python train.py --image_size=64 --encoder_conv_stem=false --encoder_widths=[64, 128, 256] --fusion_encoder_bias="all" --fusion_encoder_positions="learned" --beta1=0.95 --shampoo_beta=0.95 --lr_schedule="cosine"
Rows from block 4 of the fusion encoder, named by matrix and row number. Rows with one number belong to one neuron. Each number is 200 + 40 x the weight over its row's rms, rounded and kept within 0 to 999. All counts start at 0.
# gate: MLP gate (fusion_encoder.blocks.4.mlp.gate.weight, 512x192), inputs 0-95
# fc1: MLP up (fusion_encoder.blocks.4.mlp.fc1.weight, 512x192), inputs 0-95
# fc2: MLP down (fusion_encoder.blocks.4.mlp.fc2.weight, 192x512, transposed), outputs 0-95
gate.229,211,229,183,191,206,144,234,163,254,201,170,189,191,272,213,181,169,162,145,244,194,191,225,248,166,157,165,270,185,175,120,148,200,281,150,190,164,246,191,212,246,178,205,189,143,164,207,171,167,149,171,212,228,187,238,196,213,165,250,184,240,244,247,246,198,107,199,233,332,158,197,230,188,181,238,167,165,250,194,190,188,209,188,260,265,173,212,139,170,133,185,189,253,217,206,243
gate.230,170,194,188,284,179,240,160,234,192,152,200,125,222,138,165,297,110,198,158,196,183,229,159,199,200,171,196,168,202,238,157,154,208,217,170,184,115,158,210,194,187,200,151,316,214,139,189,151,136,191,202,230,215,237,123,178,249,228,171,190,224,210,201,236,151,170,202,209,197,164,208,263,197,183,187,200,201,165,242,207,154,214,176,207,157,184,192,256,183,212,212,177,123,186,277,268
gate.231,257,209,204,136,252,201,174,160,260,255,275,165,197,228,127,242,249,208,227,266,214,225,224,216,229,216,114,110,291,187,219,184,206,194,144,228,183,221,260,251,281,155,114,181,220,277,201,188,271,119,134,204,225,174,226,274,155,203,231,209,189,216,183,124,171,162,221,163,205,163,209,216,179,222,229,209,169,267,220,215,181,174,204,282,211,213,204,238,167,234,205,213,180,205,155,178
gate.232,150,256,211,231,212,234,154,226,222,218,169,197,278,168,287,233,159,155,234,248,228,246,204,230,192,119,168,224,212,131,158,102,205,202,234,227,126,103,225,179,229,179,236,192,193,182,247,292,123,294,201,187,237,193,243,115,185,258,179,211,239,193,162,186,235,214,246,280,214,191,180,203,174,186,202,213,177,191,242,167,226,282,234,244,214,117,250,225,165,161,149,230,145,202,223,215
gate.233,233,161,186,153,248,187,246,188,229,178,232,215,147,260,292,238,187,245,220,218,185,196,185,193,227,203,189,160,196,209,168,249,169,199,183,189,180,256,164,171,137,214,196,204,200,229,244,199,253,161,249,143,292,258,203,144,182,206,141,254,168,218,238,269,210,204,211,185,161,198,175,222,271,187,147,264,200,168,209,207,154,191,137,243,184,167,218,98,164,144,199,182,259,190,140,229
fc1.229,240,120,159,195,203,249,225,195,184,220,191,165,228,195,143,212,221,228,251,212,190,283,211,196,201,254,135,240,243,235,86,195,232,197,130,247,242,175,200,233,225,224,218,218,140,191,194,205,241,164,189,192,231,210,271,224,161,195,242,290,135,200,153,201,150,155,241,248,176,151,197,194,172,205,189,206,163,204,202,225,171,196,163,156,149,189,132,172,159,182,208,229,148,151,207,171
fc1.230,147,221,134,211,207,202,143,228,180,182,204,222,242,174,191,232,232,222,200,251,186,236,192,190,217,263,213,208,69,175,209,167,224,138,168,183,244,164,148,203,249,148,191,226,166,230,161,186,148,199,167,169,244,119,141,228,183,268,178,177,169,162,186,205,156,216,279,224,198,245,226,100,269,217,155,213,222,193,156,208,210,211,200,181,180,237,140,239,214,206,165,214,130,170,247,171
fc1.231,138,195,193,250,153,197,184,252,182,168,158,232,187,155,228,189,167,206,178,214,159,210,244,111,175,179,262,253,168,174,155,174,170,160,168,239,239,140,145,169,159,177,250,234,183,163,128,178,220,236,245,237,192,287,200,153,198,204,244,146,165,243,211,237,240,231,126,239,190,245,228,153,209,184,186,196,239,183,215,200,190,216,145,150,281,162,167,217,255,205,248,179,217,177,194,216
fc1.232,136,170,198,75,166,183,170,215,227,128,216,232,182,224,210,208,167,183,247,115,168,235,176,266,212,208,227,227,193,189,132,200,151,162,193,244,171,155,198,223,240,152,172,204,254,249,236,225,171,227,218,132,238,194,232,228,143,241,227,240,213,261,215,239,252,200,115,209,221,164,158,221,263,195,143,246,155,223,256,240,227,200,209,182,121,231,137,206,176,161,160,169,187,189,239,213
fc1.233,235,221,159,288,120,184,191,213,106,139,212,181,199,234,173,216,196,158,227,197,161,226,187,129,151,226,179,193,180,293,166,219,200,209,115,187,253,197,199,199,282,174,285,214,183,204,178,166,225,117,274,181,286,191,199,200,245,215,229,267,219,216,211,229,270,196,251,196,152,244,266,190,148,131,203,200,205,192,247,193,186,173,248,225,201,247,190,224,180,227,219,163,217,183,199,321
fc2.229,169,202,181,186,239,181,188,190,179,211,212,213,248,218,137,250,183,253,206,228,187,199,158,245,91,279,173,281,257,185,152,217,215,134,204,197,229,157,179,195,255,265,233,173,211,87,216,190,230,160,244,224,162,216,214,189,127,132,177,182,218,216,220,196,201,223,210,202,203,128,202,100,141,198,188,182,159,258,228,140,204,173,177,161,150,214,144,160,135,194,265,245,183,164,216,194
fc2.230,152,169,144,259,194,189,217,214,154,188,206,158,230,205,210,202,130,263,157,209,216,220,156,204,266,159,173,198,176,167,201,235,254,195,224,169,219,199,231,203,204,197,198,229,129,135,211,179,185,227,165,167,175,123,117,185,220,195,127,198,185,194,145,147,159,227,209,154,142,263,257,236,204,229,197,206,194,220,232,148,204,154,249,203,247,281,210,207,152,146,305,194,241,162,213,151
fc2.231,156,191,187,203,210,135,251,235,278,165,184,177,234,201,233,178,213,255,169,197,278,231,214,162,178,281,177,260,253,186,249,127,180,191,185,229,239,267,173,187,202,181,154,215,229,121,167,185,169,183,265,235,243,170,143,229,203,212,173,224,167,264,155,220,245,202,169,246,186,140,194,242,168,273,160,169,234,242,196,189,192,232,138,187,250,197,205,200,162,161,215,223,138,236,151,178
fc2.232,149,157,195,179,182,230,242,153,135,246,200,159,184,204,262,224,252,190,251,178,226,199,229,250,219,154,224,260,220,176,134,195,124,153,249,134,258,181,203,188,142,181,270,210,158,177,234,200,204,190,163,179,202,121,239,142,131,219,161,178,222,198,205,193,213,201,186,105,237,226,206,203,239,228,190,204,190,172,198,307,122,184,194,169,177,280,160,272,173,218,246,171,231,199,265,189
fc2.233,307,171,174,202,176,242,188,249,204,177,178,252,176,240,227,180,166,263,154,248,146,151,171,121,176,185,188,151,222,250,203,247,169,183,209,264,251,198,253,227,155,206,185,207,177,232,231,157,143,159,257,196,264,87,173,181,207,184,198,203,183,219,224,143,163,204,185,157,213,213,210,253,183,155,293,201,216,255,228,168,170,198,215,242,152,281,226,203,148,202,222,254,209,166,171,157