A small model that answers yes/no questions on an image's attributes, trained from scratch.
Data: trained on telescope images of galaxies (Galaxy Zoo DECaLS), 44167 training examples.
Rows from block 4 of the image encoder of a small model that answers yes/no questions on an image's attributes, named by matrix and row number. Rows with one number belong to one neuron. Each number is 500 + 25 x the weight over its row's rms, rounded and kept within 0 to 999. All counts start at 0. Numbers have three digits each.
After each neuron's rows are labels from the 100 images, of 14976, where the neuron reaches its highest value: "patch colour" is the nearest of a few named colours to the mean colour under the peak. Only what is clearly more common there than usual is listed. The data: telescope images of galaxies (Galaxy Zoo DECaLS).
# fc1: MLP up (encoder.blocks.4.mlp.fc1.weight, 768x128), inputs 43-85
# fc2: MLP down (encoder.blocks.4.mlp.fc2.weight, 128x768, transposed), outputs 43-85

fc1.427:518504464521482493517471509497419509510509505488489508468468475520517476513566479520483472468485507478540483509558514506508532554
fc2.427:483464507510466515463477528497554509457499505519527513531477432492490527474480516495475471529432483491473508487477511525475478520
patch colour: grey; brown

fc1.510:514476548504517515506517497511506521542468484494475473490544479502455480505443488453457478526503540504499482549491488481463531514
fc2.510:528476477496492486505473511522484510500443489520494510526473500546497501507529509476517511534522481521482467532502465506505514452
patch colour: grey

fc1.549:497500489528479542492501528500520521495505462477478489478530495481503507492492485486438501495514528504475460512501512471499481428
fc2.549:540495513485499488488525500487526489486510505501518500507528510504524528541429520530479540517542488522525503506511483486441527541
patch colour: grey; brown

fc1.730:488460525491506505486522473496465480499459493493508521543489504560514487487542476493539499472491474483547498504553515507510512485
fc2.730:490522468484491515495465500507536485555548466528520494527533491465515458496506529504486538532519499491515528502456507461523519466
patch colour: grey

fc1.620:495511496479508552440482526487507499478539499477464500522486460477482529539417451484494445527548481475457482475496472515470482440
fc2.620:506510447500460513504517539484445502510466487494523498473488476477494492545496474496495442488515497516481482467504478498510490487
patch colour: brown

fc1.577:487500494476516511482458494520451507508458488511483506526513533485510462510519555496514512486498559507551500495516523488517516513
fc2.577:490493478493508555522457558493521486523451510520497507504486476522513517531505489466484498467505472525465504478485515501457509479
patch colour: brown

fc1.256:543552497524504529508536502495522508484472520488533473493483519535540524514508477501518483496510543518512518533518514496497496529
fc2.256:462478477522459515449508545514477519456533469495479478510546487498515515488526514536503464517480530469513506507529494503556498459
patch colour: grey

fc1.364:502496538489516501519494490526506504576477471511508516500500484502470508499474534502503522443471520496504471466555515526527490496
fc2.364:461470512527521489531467496475483468507493438509447518538499467502504461486559470521497490457483468490549494494520471540482529506
patch colour: grey; brown

fc1.412:537515487472492516420484481536488528497519490507485528519526478456500524499563517517513448496508551518522523536490545473511510518
fc2.412:504491542491506545507531474485536496538496508540485504475478541471497540525476535443503488522487517490500460493480548513488499505
patch colour: grey

fc1.527:523523475507484482521541522470488479524495513494488529513474474490515517509522471523526496469497553543514513532503527487501506500
fc2.527:481466511520520482532510518486547485504510493531471477498457495544519510518528539534467511503488500488465527518470550515469461486
patch colour: grey

fc1.657:488481514510495492502493495470531508530482458495511507484494521478474514527506504472468482471457495479482534461540513487500486454
fc2.657:534449509522521519476477525496471507518506492536489500491501498512490521466494481526446477464572527503492495544512523453507513468
patch colour: grey

fc1.10:511480488520552539461498474522480545510473504529504525516528485478486500518453543480511476496519476514526459516513467469475509497
fc2.10:523509456507512481487483478483504531475458522480446473499495509514474489488470537477475481461490504492458508501528480510473514491
patch colour: grey

fc1.574:500490476473464499518480516491475519496488480492523510501538510461481496450513509567584462479511520492543501468524512481500509505
fc2.574:518486487474551503469492514472505498568473472562483535517454507483506516541485510520481498537509504472538473502507481519533476540
patch colour: brown

fc1.79:542455532495503521519475489479494495498493496452524530525539532490510519503533525500508510500504487504494478507509507512497465548
fc2.79:544523494541512501475495532430496514494529496515500473483490473445537495510497480482473543522491441511471509508500569522523513486
patch colour: grey; brown

fc1.226:513508530500453527479476505531506485536483450487518494501526480508538512478541517464472475492495499502521519517507509537476457487
fc2.226:505491514528525484539482486563493473469518519488545489461506474499481489504467464518507503524449498520513518504506491473512550491
patch colour: brown

fc1.524:479500487491471514522543509508481500483472561513449524477455516478500504508481476524458537495521526482472509516514515453515503534
fc2.524:471485530514502488515481508487555489521484506488507536503501513513523515517491524489524497496510524521498515477471487461434505444
patch colour: grey; brown

fc1.316:517552494471489481474555492497503516557471529513541525496531479489543525461508507497489501488521463533503482458517501533477481480
fc2.316:505514488475497536542528528465543466526513518551522499529499482552542553510486520489533528445495479526496482456502484470502511484
patch colour: grey

fc1.277:515510483515513518540531524523492486494465522497514521500513503555516492490465503421548515503482475465509518474516496506536543477
fc2.277:501515484523474482503480458485492511475502501526531482532490522503497461528506507525482528491490515445509483462519501555492520510
patch colour: grey

fc1.261:514447516499526510511508484489544511488508487516522488466522550563532499477474492459525486493501501509474520514509533529477490478
fc2.261:517502518496496451528496498515502522507461517489549536487519541515497510511541515479508527482518468493513473503478503510487477498
patch colour: grey; brown

fc1.106:518496487486492498479464536472552486485505513493478508517467453510469515471513496502487508488537487544465490534462518522469455532
fc2.106:480503419472508485494486531495535489489469491473504472449520484494518462492499503505506474522524484512529477542528462505529531542
patch colour: brown

fc1.120:482488474483470471548507486514506469505505515474503568501500556545517501516527494445488489467488506524526515473469483521526478521
fc2.120:506453517559492464473502518486474466505517480530523510481517480494543521487502499509496499552514470528477489444524464547453527523
patch colour: grey

fc1.304:525509510447498491511533468508501490537511498536519543492470467516499524498467504563477484519499500535500502502417522503551493494
fc2.304:512466523506545458539454526498497518508513509522457444451514497523518475488520538504508534484495483504488462496512504545488480518
patch colour: grey

fc1.455:495504519432504508495465502530494492541503487520457507491516526534503461447466508504480511535476467515533509492588455493481452513
fc2.455:535517445530469488511504487453535497497492484514486480488504510485492487521525477444463447528518427495475488501456476507465469472
patch colour: grey; brown

fc1.451:545506526496518499495527472538485493484487515518495489498522464498506520540505471528526492494518535474516496530465489514475517484
fc2.451:551473501494507500484520453509544505490549548523513459537509487516538514493513490528561523535500480505516534513526469482499517476
patch colour: grey; brown

fc1.6:503487462512466513535519473525489541496502499513506471490490516471503505482511537517500462498501505478487545503491550461537479520
fc2.6:478503484497495483522530511557517474498492490546490555507540495492530509498546510495493498502486519515507503512571487512535473497
patch colour: grey; brown