From a checkpoint of a small model that answers yes/no questions on an image's attributes: fusion encoder activation swiglu, 25.2 epochs.
Rows from block 5 of the fusion encoder, named by matrix and row number. Rows with one number belong to one neuron. Each number is 128 + 24 x the weight over its row's rms, rounded and kept within 0 to 255. All counts start at 0.
# gate: MLP gate (fusion_encoder.blocks.5.mlp.gate.weight, 512x192), inputs 144-191
# fc1: MLP up (fusion_encoder.blocks.5.mlp.fc1.weight, 512x192), inputs 144-191
# fc2: MLP down (fusion_encoder.blocks.5.mlp.fc2.weight, 192x512, transposed), outputs 144-191
gate.108 [175  89 180 135 158 115 122 136 149 144 144 117 121 147 125 112 118 149 133  86 124 131 126 133  92 131 134 142 122 138 155 107 117 132 146  92 159 144 139 127 143 124 109 136 161 127 139 112]
gate.109 [169 108 142  98 137 152  91 143 132 143 119 164 113 153 128 153 105 123 130 142 152 123 119 131 125 153 110 111 135 148 141 112 140 147 112 145 167  99 126 140 127 133  89 131 118 119 104  83]
gate.110 [160 103 173 169 158 145 142 122 136 173  87  98 151  98 182  81 138 130 154 132  91 106 143 155 106 121 183 150 128 165 129 141 141 114  99 109 136 152 105 149  92 116 150 155 184 118 106 167]
gate.111 [138  97 130 119 143 182 124 166  95 140 161 121 140 158 103 128 111 126 105 158 151 162 116 132 127 131 113 136 130 171 146 126 135 110 117 127 136  94 159 124 166 154 143 134 128 168 135 100]
gate.112 [ 93 157 150 161 161 123 161 159 137 175 113 130 118 138 166 112 124 108 142  92 147 107 119 102 137 138 111 167 151 118  93 134  96 134 144 131 130 146 107 150 126 118 145  82 140 125 114 143]
gate.113 [150 125 113 145 110 169 135 123 130 128 131  90 133 145 138 121 110 138 103 143 143 120  99 145 139  82 132  91 113 140 145 117 163  92 112 171 137  98 150 120 127 144 112 145 107  95 178 122]
gate.114 [153  89 124 125 139 116 171 147 148  83  99 128  76 172 113 171 159 124 119 149 122 109  89 163 159 115 101 138 143 109 126 111  66 113 124 178 113 155 180 121 110 160  96 131 124  61 119 108]
gate.115 [151 111 165  87 144 128 117 116 142 160 150 153 151  94 108  91 151 108  93 138 163 132 154 149  94 100 112 124 117 112 143 126 153 141 116 144 126 132 172 176  77 116 118 167 121 126  89 116]
gate.116 [127 101 134 136 121 105 105 119 108 140 165 126 121 103 127 114 126 150 134 100 166 124 126 132 123  78 147  85 106 119 138 149 108 112 152 136 141 139 147 148 113 148  72 145  92 149 131 110]
gate.117 [118 148 140 148 143 105 108 123 174 161 157 118 104 107 102 115 147 148 106 138 116 121 217 111 125  94 148  98 121 119 116  99 124 147 145 139  57 136 128  73 141 137 150 156 157 123  98 132]
fc1.108 [160 105 175 149 108 109 127 151  85 121 105 122 128 140 139 124  82  66 127 106 114 106 120 128  86 146 143 152 138 121 146 141 132 123  97  90 117 102 114 133 153 165 141 166 138 143 120 107]
fc1.109 [105 122 123 146 121 147 119  97 134 102  84 114 126 100 175 129 100 142 119 194 168 160 135 197 125 135 153 125 146 116 134 125  98 107 169 140 142 116 132 124 175 126 115 120 146  93 134  73]
fc1.110 [ 96 158 134 117 114 126  99 152 143 151 144 133 105 126 151 130 140 145  93 124 149 126 108 161 131 152 133 118 132 102 153 104 117 114 213 112 129 118 138 168 153 106 117 105 102 161 121  85]
fc1.111 [121 117 184 155 112 115 122 138  99 132 138 108 134 122 143 137 120 140 122 102 123 127 132 123 127 132 121 110 134 167  60 111  91 111 111 162 151 106 119 133 130 140 186 117 114 145 137 104]
fc1.112 [152 112 132 108 160  98 116 188 141 156 138 119  88 131 141 116 142 123 112 134 118 104 137 139 116 107 110 120 121 133 121  97 148 158  93 138 110 164 153 186 106 133 115 114 128 143 140 113]
fc1.113 [155 133 157 124 140 116 141 124 146 171 144 113 165 109 150 128  93 151 143 112 104 105 136 112 148  95 135 154 162 147 141 117 152 140  81 123 154 113 118 142  66 121 163 117 152 100 122  99]
fc1.114 [106 170 138  88 150 142 152 133 151 148 136 122  98 154 145 175 143 133 123 159 115 113 140 118 156 133 112 126 136 115 138 144  82 175 117 110  90  99 124 157 113 124 146 146 124 113 165 178]
fc1.115 [127 151 145  64  87 180 115 122  73 103 133  99 120 115 151 142 145 157 117  98 125 120 102 158 164 162 124 157 151 141 170 172 137 124 179 114  95 142  95 141 102 131 127 142 152 159 112 113]
fc1.116 [ 99 164 105 135 103 144 138 141 103 157 124 138 136 143 118 111 165 135 102 111 155 135 125  86 108 130 111  93 156  90 129 125 126 132 126 159 145 118 103 111 146 110 163 128 144 125 150 133]
fc1.117 [149 142 122  86  98 132 152 139  94 136  99 142 118 113 145 148 142 111  46 137 148 188 121 118 146 124 126 117 113 111 112  91 104 138 124 152 150 128 158  79 113 103 156 135 110 126 142 158]
fc2.108 [139  74 126 164 109 196 141 156 130 122 133 144 143 143 144 162  73  97 119 175 111 129 142 131 117 112 128 155 151 124  97 177 130 126 112 148 113 143 115  87  93 123 141 134 144 127 150 128]
fc2.109 [ 98 121 128 153 151 131 115 132 106 119 117 116 133  98 146 101 121 122  96 151 100 118 128 139 140 121 127 130 195 108  98 136 111 132 153  80 156 100  92  82 143 128 115 125 142 114 166 124]
fc2.110 [132 101 142 171 146 189 136 161 159 128 130 132 147 146 172 112 104 151 152 137 119 127 134 141 118 115 121 104 153  66 172 140 117 146 119 141 124 114 100 108 131 107 119 178 134 119 155 123]
fc2.111 [124 151 160 102 146  87 106 105 109 123 135 103 110 153 151 153 113 133 140 123 145 119 104  89 113 145 116 140 128 158 124 140 139 138 106 139 165 158 130  95 101 130 111  93 135 154 189 109]
fc2.112 [ 98 121  80 139 112 117 123 136 131 149 163 142 165 105 175 147 144 105 127 103 156 112 123 111 141 119 150 163 158 134 171 121 113 139 147  81 125 127 132 109 175 136 115 103 129 163 132 109]
fc2.113 [132 117 141 142 142 141 106 135 114 108 119 104 148 127 115 126 174 119 174 109 104 113 152 110 154 141 137 106 127 134 138 128 161 162 122 110 118 150  93 145 148  93 151 121 108 104 150 108]
fc2.114 [139 162 105  75 172  96 136 133 115  90  76 120 148 129 141 122 125  87 136 151 124 179 170 137 139 136 119 116 114  78 135 138 116 145 151 135 126 128 119 163 130 136 121 115 122  95 123 152]
fc2.115 [113 119 116 135 123 145 155 136 121 111 100  61 115 132 127 142 138 135 131  95 107  97  80 114 122 134 110 162  96  85 121 111 100  89 150 140 136 133 127 181 124 145 123 101 162 157  80 106]
fc2.116 [107 190 113 141 121 132 105 149 122 149 118 143 122  77 101 122 141 161 131 107 134 111 105 127 150 103 153 110  93 108  85 109 151  84 105 137 112 159 154 116 126 152  79 141 149 131 118 160]
fc2.117 [133 153 132 107 147 173 154 122 110 125 117 120 133 154 140  71  86 135 143 147 120 155 156 106 130 140 128 133 114  77 121 171 108 151 119 144 126 147 106  93  80  85 113 161 124 138 140 102]