A small model that answers yes/no questions on an image's attributes, trained from scratch: 8700 steps.
Rows from block 2 of the fusion encoder, named by matrix and row number. Rows with one number belong to one attention dimension. Each number is 128 + 24 x the weight over its row's rms, rounded and kept within 0 to 255. All counts start at 0. After the name is the row's rms in percent of the matrix's.
# q: attention query (fusion_encoder.blocks.2.attn.q.weight, 192x192), inputs 64-127
# k: attention key (fusion_encoder.blocks.2.attn.k.weight, 192x192), inputs 64-127
q.31 099 [154  94 135 151 141 105 119 156 129 153 130  76 115 100 117 187 123 160 126 126 110 119 134 138 161  97 174 112 151 171 133 126 164 125 102 141 112 136 146 136  95 153 165 147 141 131 124 189 121 135 156 171 158 117 111 121 147 148 120 120  80 143 128 111]
k.31 099 [105 148 139 119 123 153 131 130 122 100 102 102 145 147 114 131 119  91 159 131 152 152 138 159 137 168 141  94  99 130 108 122 144 125 141 164 124 135 160 119 131 161 118 102 103 153 142 122 143  96 185 108 144 152 113 165 144 112 169 151 149 132  93 130]
q.32 101 [131  88 187 136 131 141 134 140 102  91 141 100  79 109 115 162 128 144 118 148 120 117  84 123 145 133 108 123 116 109 143 114 136 161 140 133  88  97 125 108 135 107 116 102  94 163 160 119 120 154 109  97 109 136 166 131 156 116 140 152 124 110  99 150]
k.32 106 [150 142 130 126 184 101 120 116 118 125 124 148 159 105 122 116 150 118 180 124 111 140 166 122 119 144 120 107 125 118 121 134 139 112 108  87 150 123 142  87 101 143 162 103 128 139 158 120 149 148 101 156 148 127 132 140 127 148 146  91 121 154 117  94]
q.33 091 [147 126 150 103 119 150 153 110 129 123 148 141 122 103 121 104 115 136 159 176 136 172 159 132 163 159 111 113 177 166 129 111 127 125 159 159 129 118 148 132 142 127 188 147 137 122 157  94 156 139 137 127 141 138  86 140 159 136 131 114 152 163 145 109]
k.33 097 [ 86 143 142 147 142  97 111  88 159 130  99 130 117 106  83  86 157 122 128  99 106 145  74 102 118 114 169 123 141 123 178 111 142 158 147 115 108  94 102 114 141 137 118 136 120 168 137 162  90 162 126 103 106 100 181 111 138 155  71 165 117  72 121 173]
q.34 100 [106 102 152 128  99 135 182 137  86 114 122 186  92 110  91 175 181 142 111 150  78 174 120 164 161 130 160 114 115 110 101 116 131 161 115 156  90 122 106 115 174  90 144 163 127 135 128 131  97 114 154 137 122 106 126 153 165 116  83 154 157  84 147 138]
k.34 097 [142 137 140 165 130 143 130 109 177 164 108 139 143 122 158 150 148 106 134 125 156 116 147 125 137 194 154 119  95 125 149 141 152 125 146 105  87 144 110 104 147 142 166 106 142  90 121 105 119 145 110 123 148 121 138 154 161 141 132 163  94 155 114 151]
q.35 105 [127 117 137 148 131  94 132 145 133 130 145 124  82 133 141 137 155 153  95 172 145 118 100 115 141 168  79  95 170 101 120 146  89 179 154 133 149 132 144 151 163 125 165 135 144 101 150 104 106 135 120 131 167 141 142  80 126 124 115 146  98 142 130  91]
k.35 107 [123 122 142 119 147 168 145 124 159 152 123 129 122 119 134 121 105 113 143 142 134 161 115  86 121 179 130 150 130 146 121 138 123 108 119 100 131 151 108  84  96 143 126 145 108 121 142 104 124 126 118 124 107 135 129 194  75 149 121  74 126 155 118 128]
q.36 108 [134 128 163 135 136  98 139 112 135 133 138 117  92  86 142 106 138 153 161 133 133 104  76 160 174 124 132 140 150 139 132 117  91 115 170 114 155 185 118 151 150  92 150 159 143 102 129 119  95 109 102 156 141 108 130 116 130 115 111 142 125 148 147 167]
k.36 107 [122 173  96  92 110 146 149 134 136 112 203 115 162 168 135 141  89  93 161  83 139 141 140 141 129 156 132 113 127 150 132 129 147 107 130 131 129 115 110  98 119 143 130 129 143 127 150 112 149  86 135 132 114 120 148 142 129 123 119 151 105 146 112  97]
q.37 110 [127  93 151 126 129 144 192 146  89 105 165 122 140 127 146 163 168 179 147 117  97 133 157 133 142  91 163 145 107 144 123  86 146 126 100 117 133 151 167 138 101 128 146 162 109 117 124 145  87 105 116 112 115 126 126 137  91 140 112 150 149 144 137 159]
k.37 101 [109 140 106 138 107 115 118  73 160 121 152 143 140 116 102 109 112  94 157 109 149 145 162 151  97 139 147 123  98 177 138 143 146 153 111 156 129 138 124 133 130 195 123  81 126  80 145 116 104 130 128 139 113 122 124 120 129 121 144 169 103 150 111 125]
q.38 097 [127 112 132 155 149 139 112 120 103  99 117 113 168 163 155 156 175 137 121 150 166 149 118 127 164 148  78 126 118 145 119 181 139 114 137 133 122 135 129  95 157 106  98 154 109 171 142  91 133 143 106 169 119 148 134 145 183 125 139 128 108 129 149 142]
k.38 092 [136 125 179  81 119 135 147 116 112 147 119 136 103 154 133 140 106 117 132 181 116 131 142 127 142 123 153 123 127 112  99  96 131 155 138 131 124 138 163 115 105 119 106 151 162 129 136 152 103 185 172 145 155 159 130 169 120 147 144 120 158 153 180 118]
q.39 089 [190 175 110 114 132 110 116 122 149 109 110  98 141 125 111 114 114 126 142 125 151 150 122 141 121  83 151 116 102 174 102 122 102 128 105  72 127 143  93 156 118 130 156 104 168 117 166  96 150 168  97 141 129 147 124 106  75 122 160 155 130 173 170  98]
k.39 087 [127 112 151 116 125 131 112 122 156 100 113 126 145 163 162 136 132 169  89 117 147  94 156 105 137 124 126 126 142 108 123  99 121 150 120 134 129 124 159 137 125  89 108 140 110 136 125 150 125  97 164  76 120 128 159 107 165  93 132 120 188 116 157 124]
q.40 102 [130  75 145 168 127  98 183  73 138 126 142  76 133 150  79 170 143 114 109 145 130  80 167 122 115 101 128 147 121 163 112 111 144 164  92 131 141 112 150 120 137 131 121 133 104 144 141 119  84 160  89 139 147 104 142 142 137 153  99 137  83 100  99 119]
k.40 096 [122 157 100 103 144 147 116  89 119 107 122 154 163 191 130 122 159 156 129 121 135 151 124 110 121 169 120  87 141 116 112 126 107 115 151 140 140 121  77 181  87 131 171 117 105 117  92 121 128 164  92 108 120 113  87 161 118 129 180 107  99 119  80 145]
q.41 094 [132 168 120 123 151 113 122 103 120 167 121  87  69 114 130 151 191 152 107 177 153 120 121 122  95 161 150 146 114 106 173 125 151 154 140 137 122 142 131 119 130 158 120 108 130  90 114 125 117 104 118 141 105 171 112 116 125  93 116 128 136 101 141 121]
k.41 089 [173 126 157 138 101 211 159 128 153 113 144 134 103 162 172 134 142 116 180  92 119 127 115 115 163 154 108 132 121 173  91 101 140 112 162 134 110 133 130 137 110 143  97 173 166  65 132 139 111 119 158 107 155 107 127 165 131 141 116  95 122 159 140 158]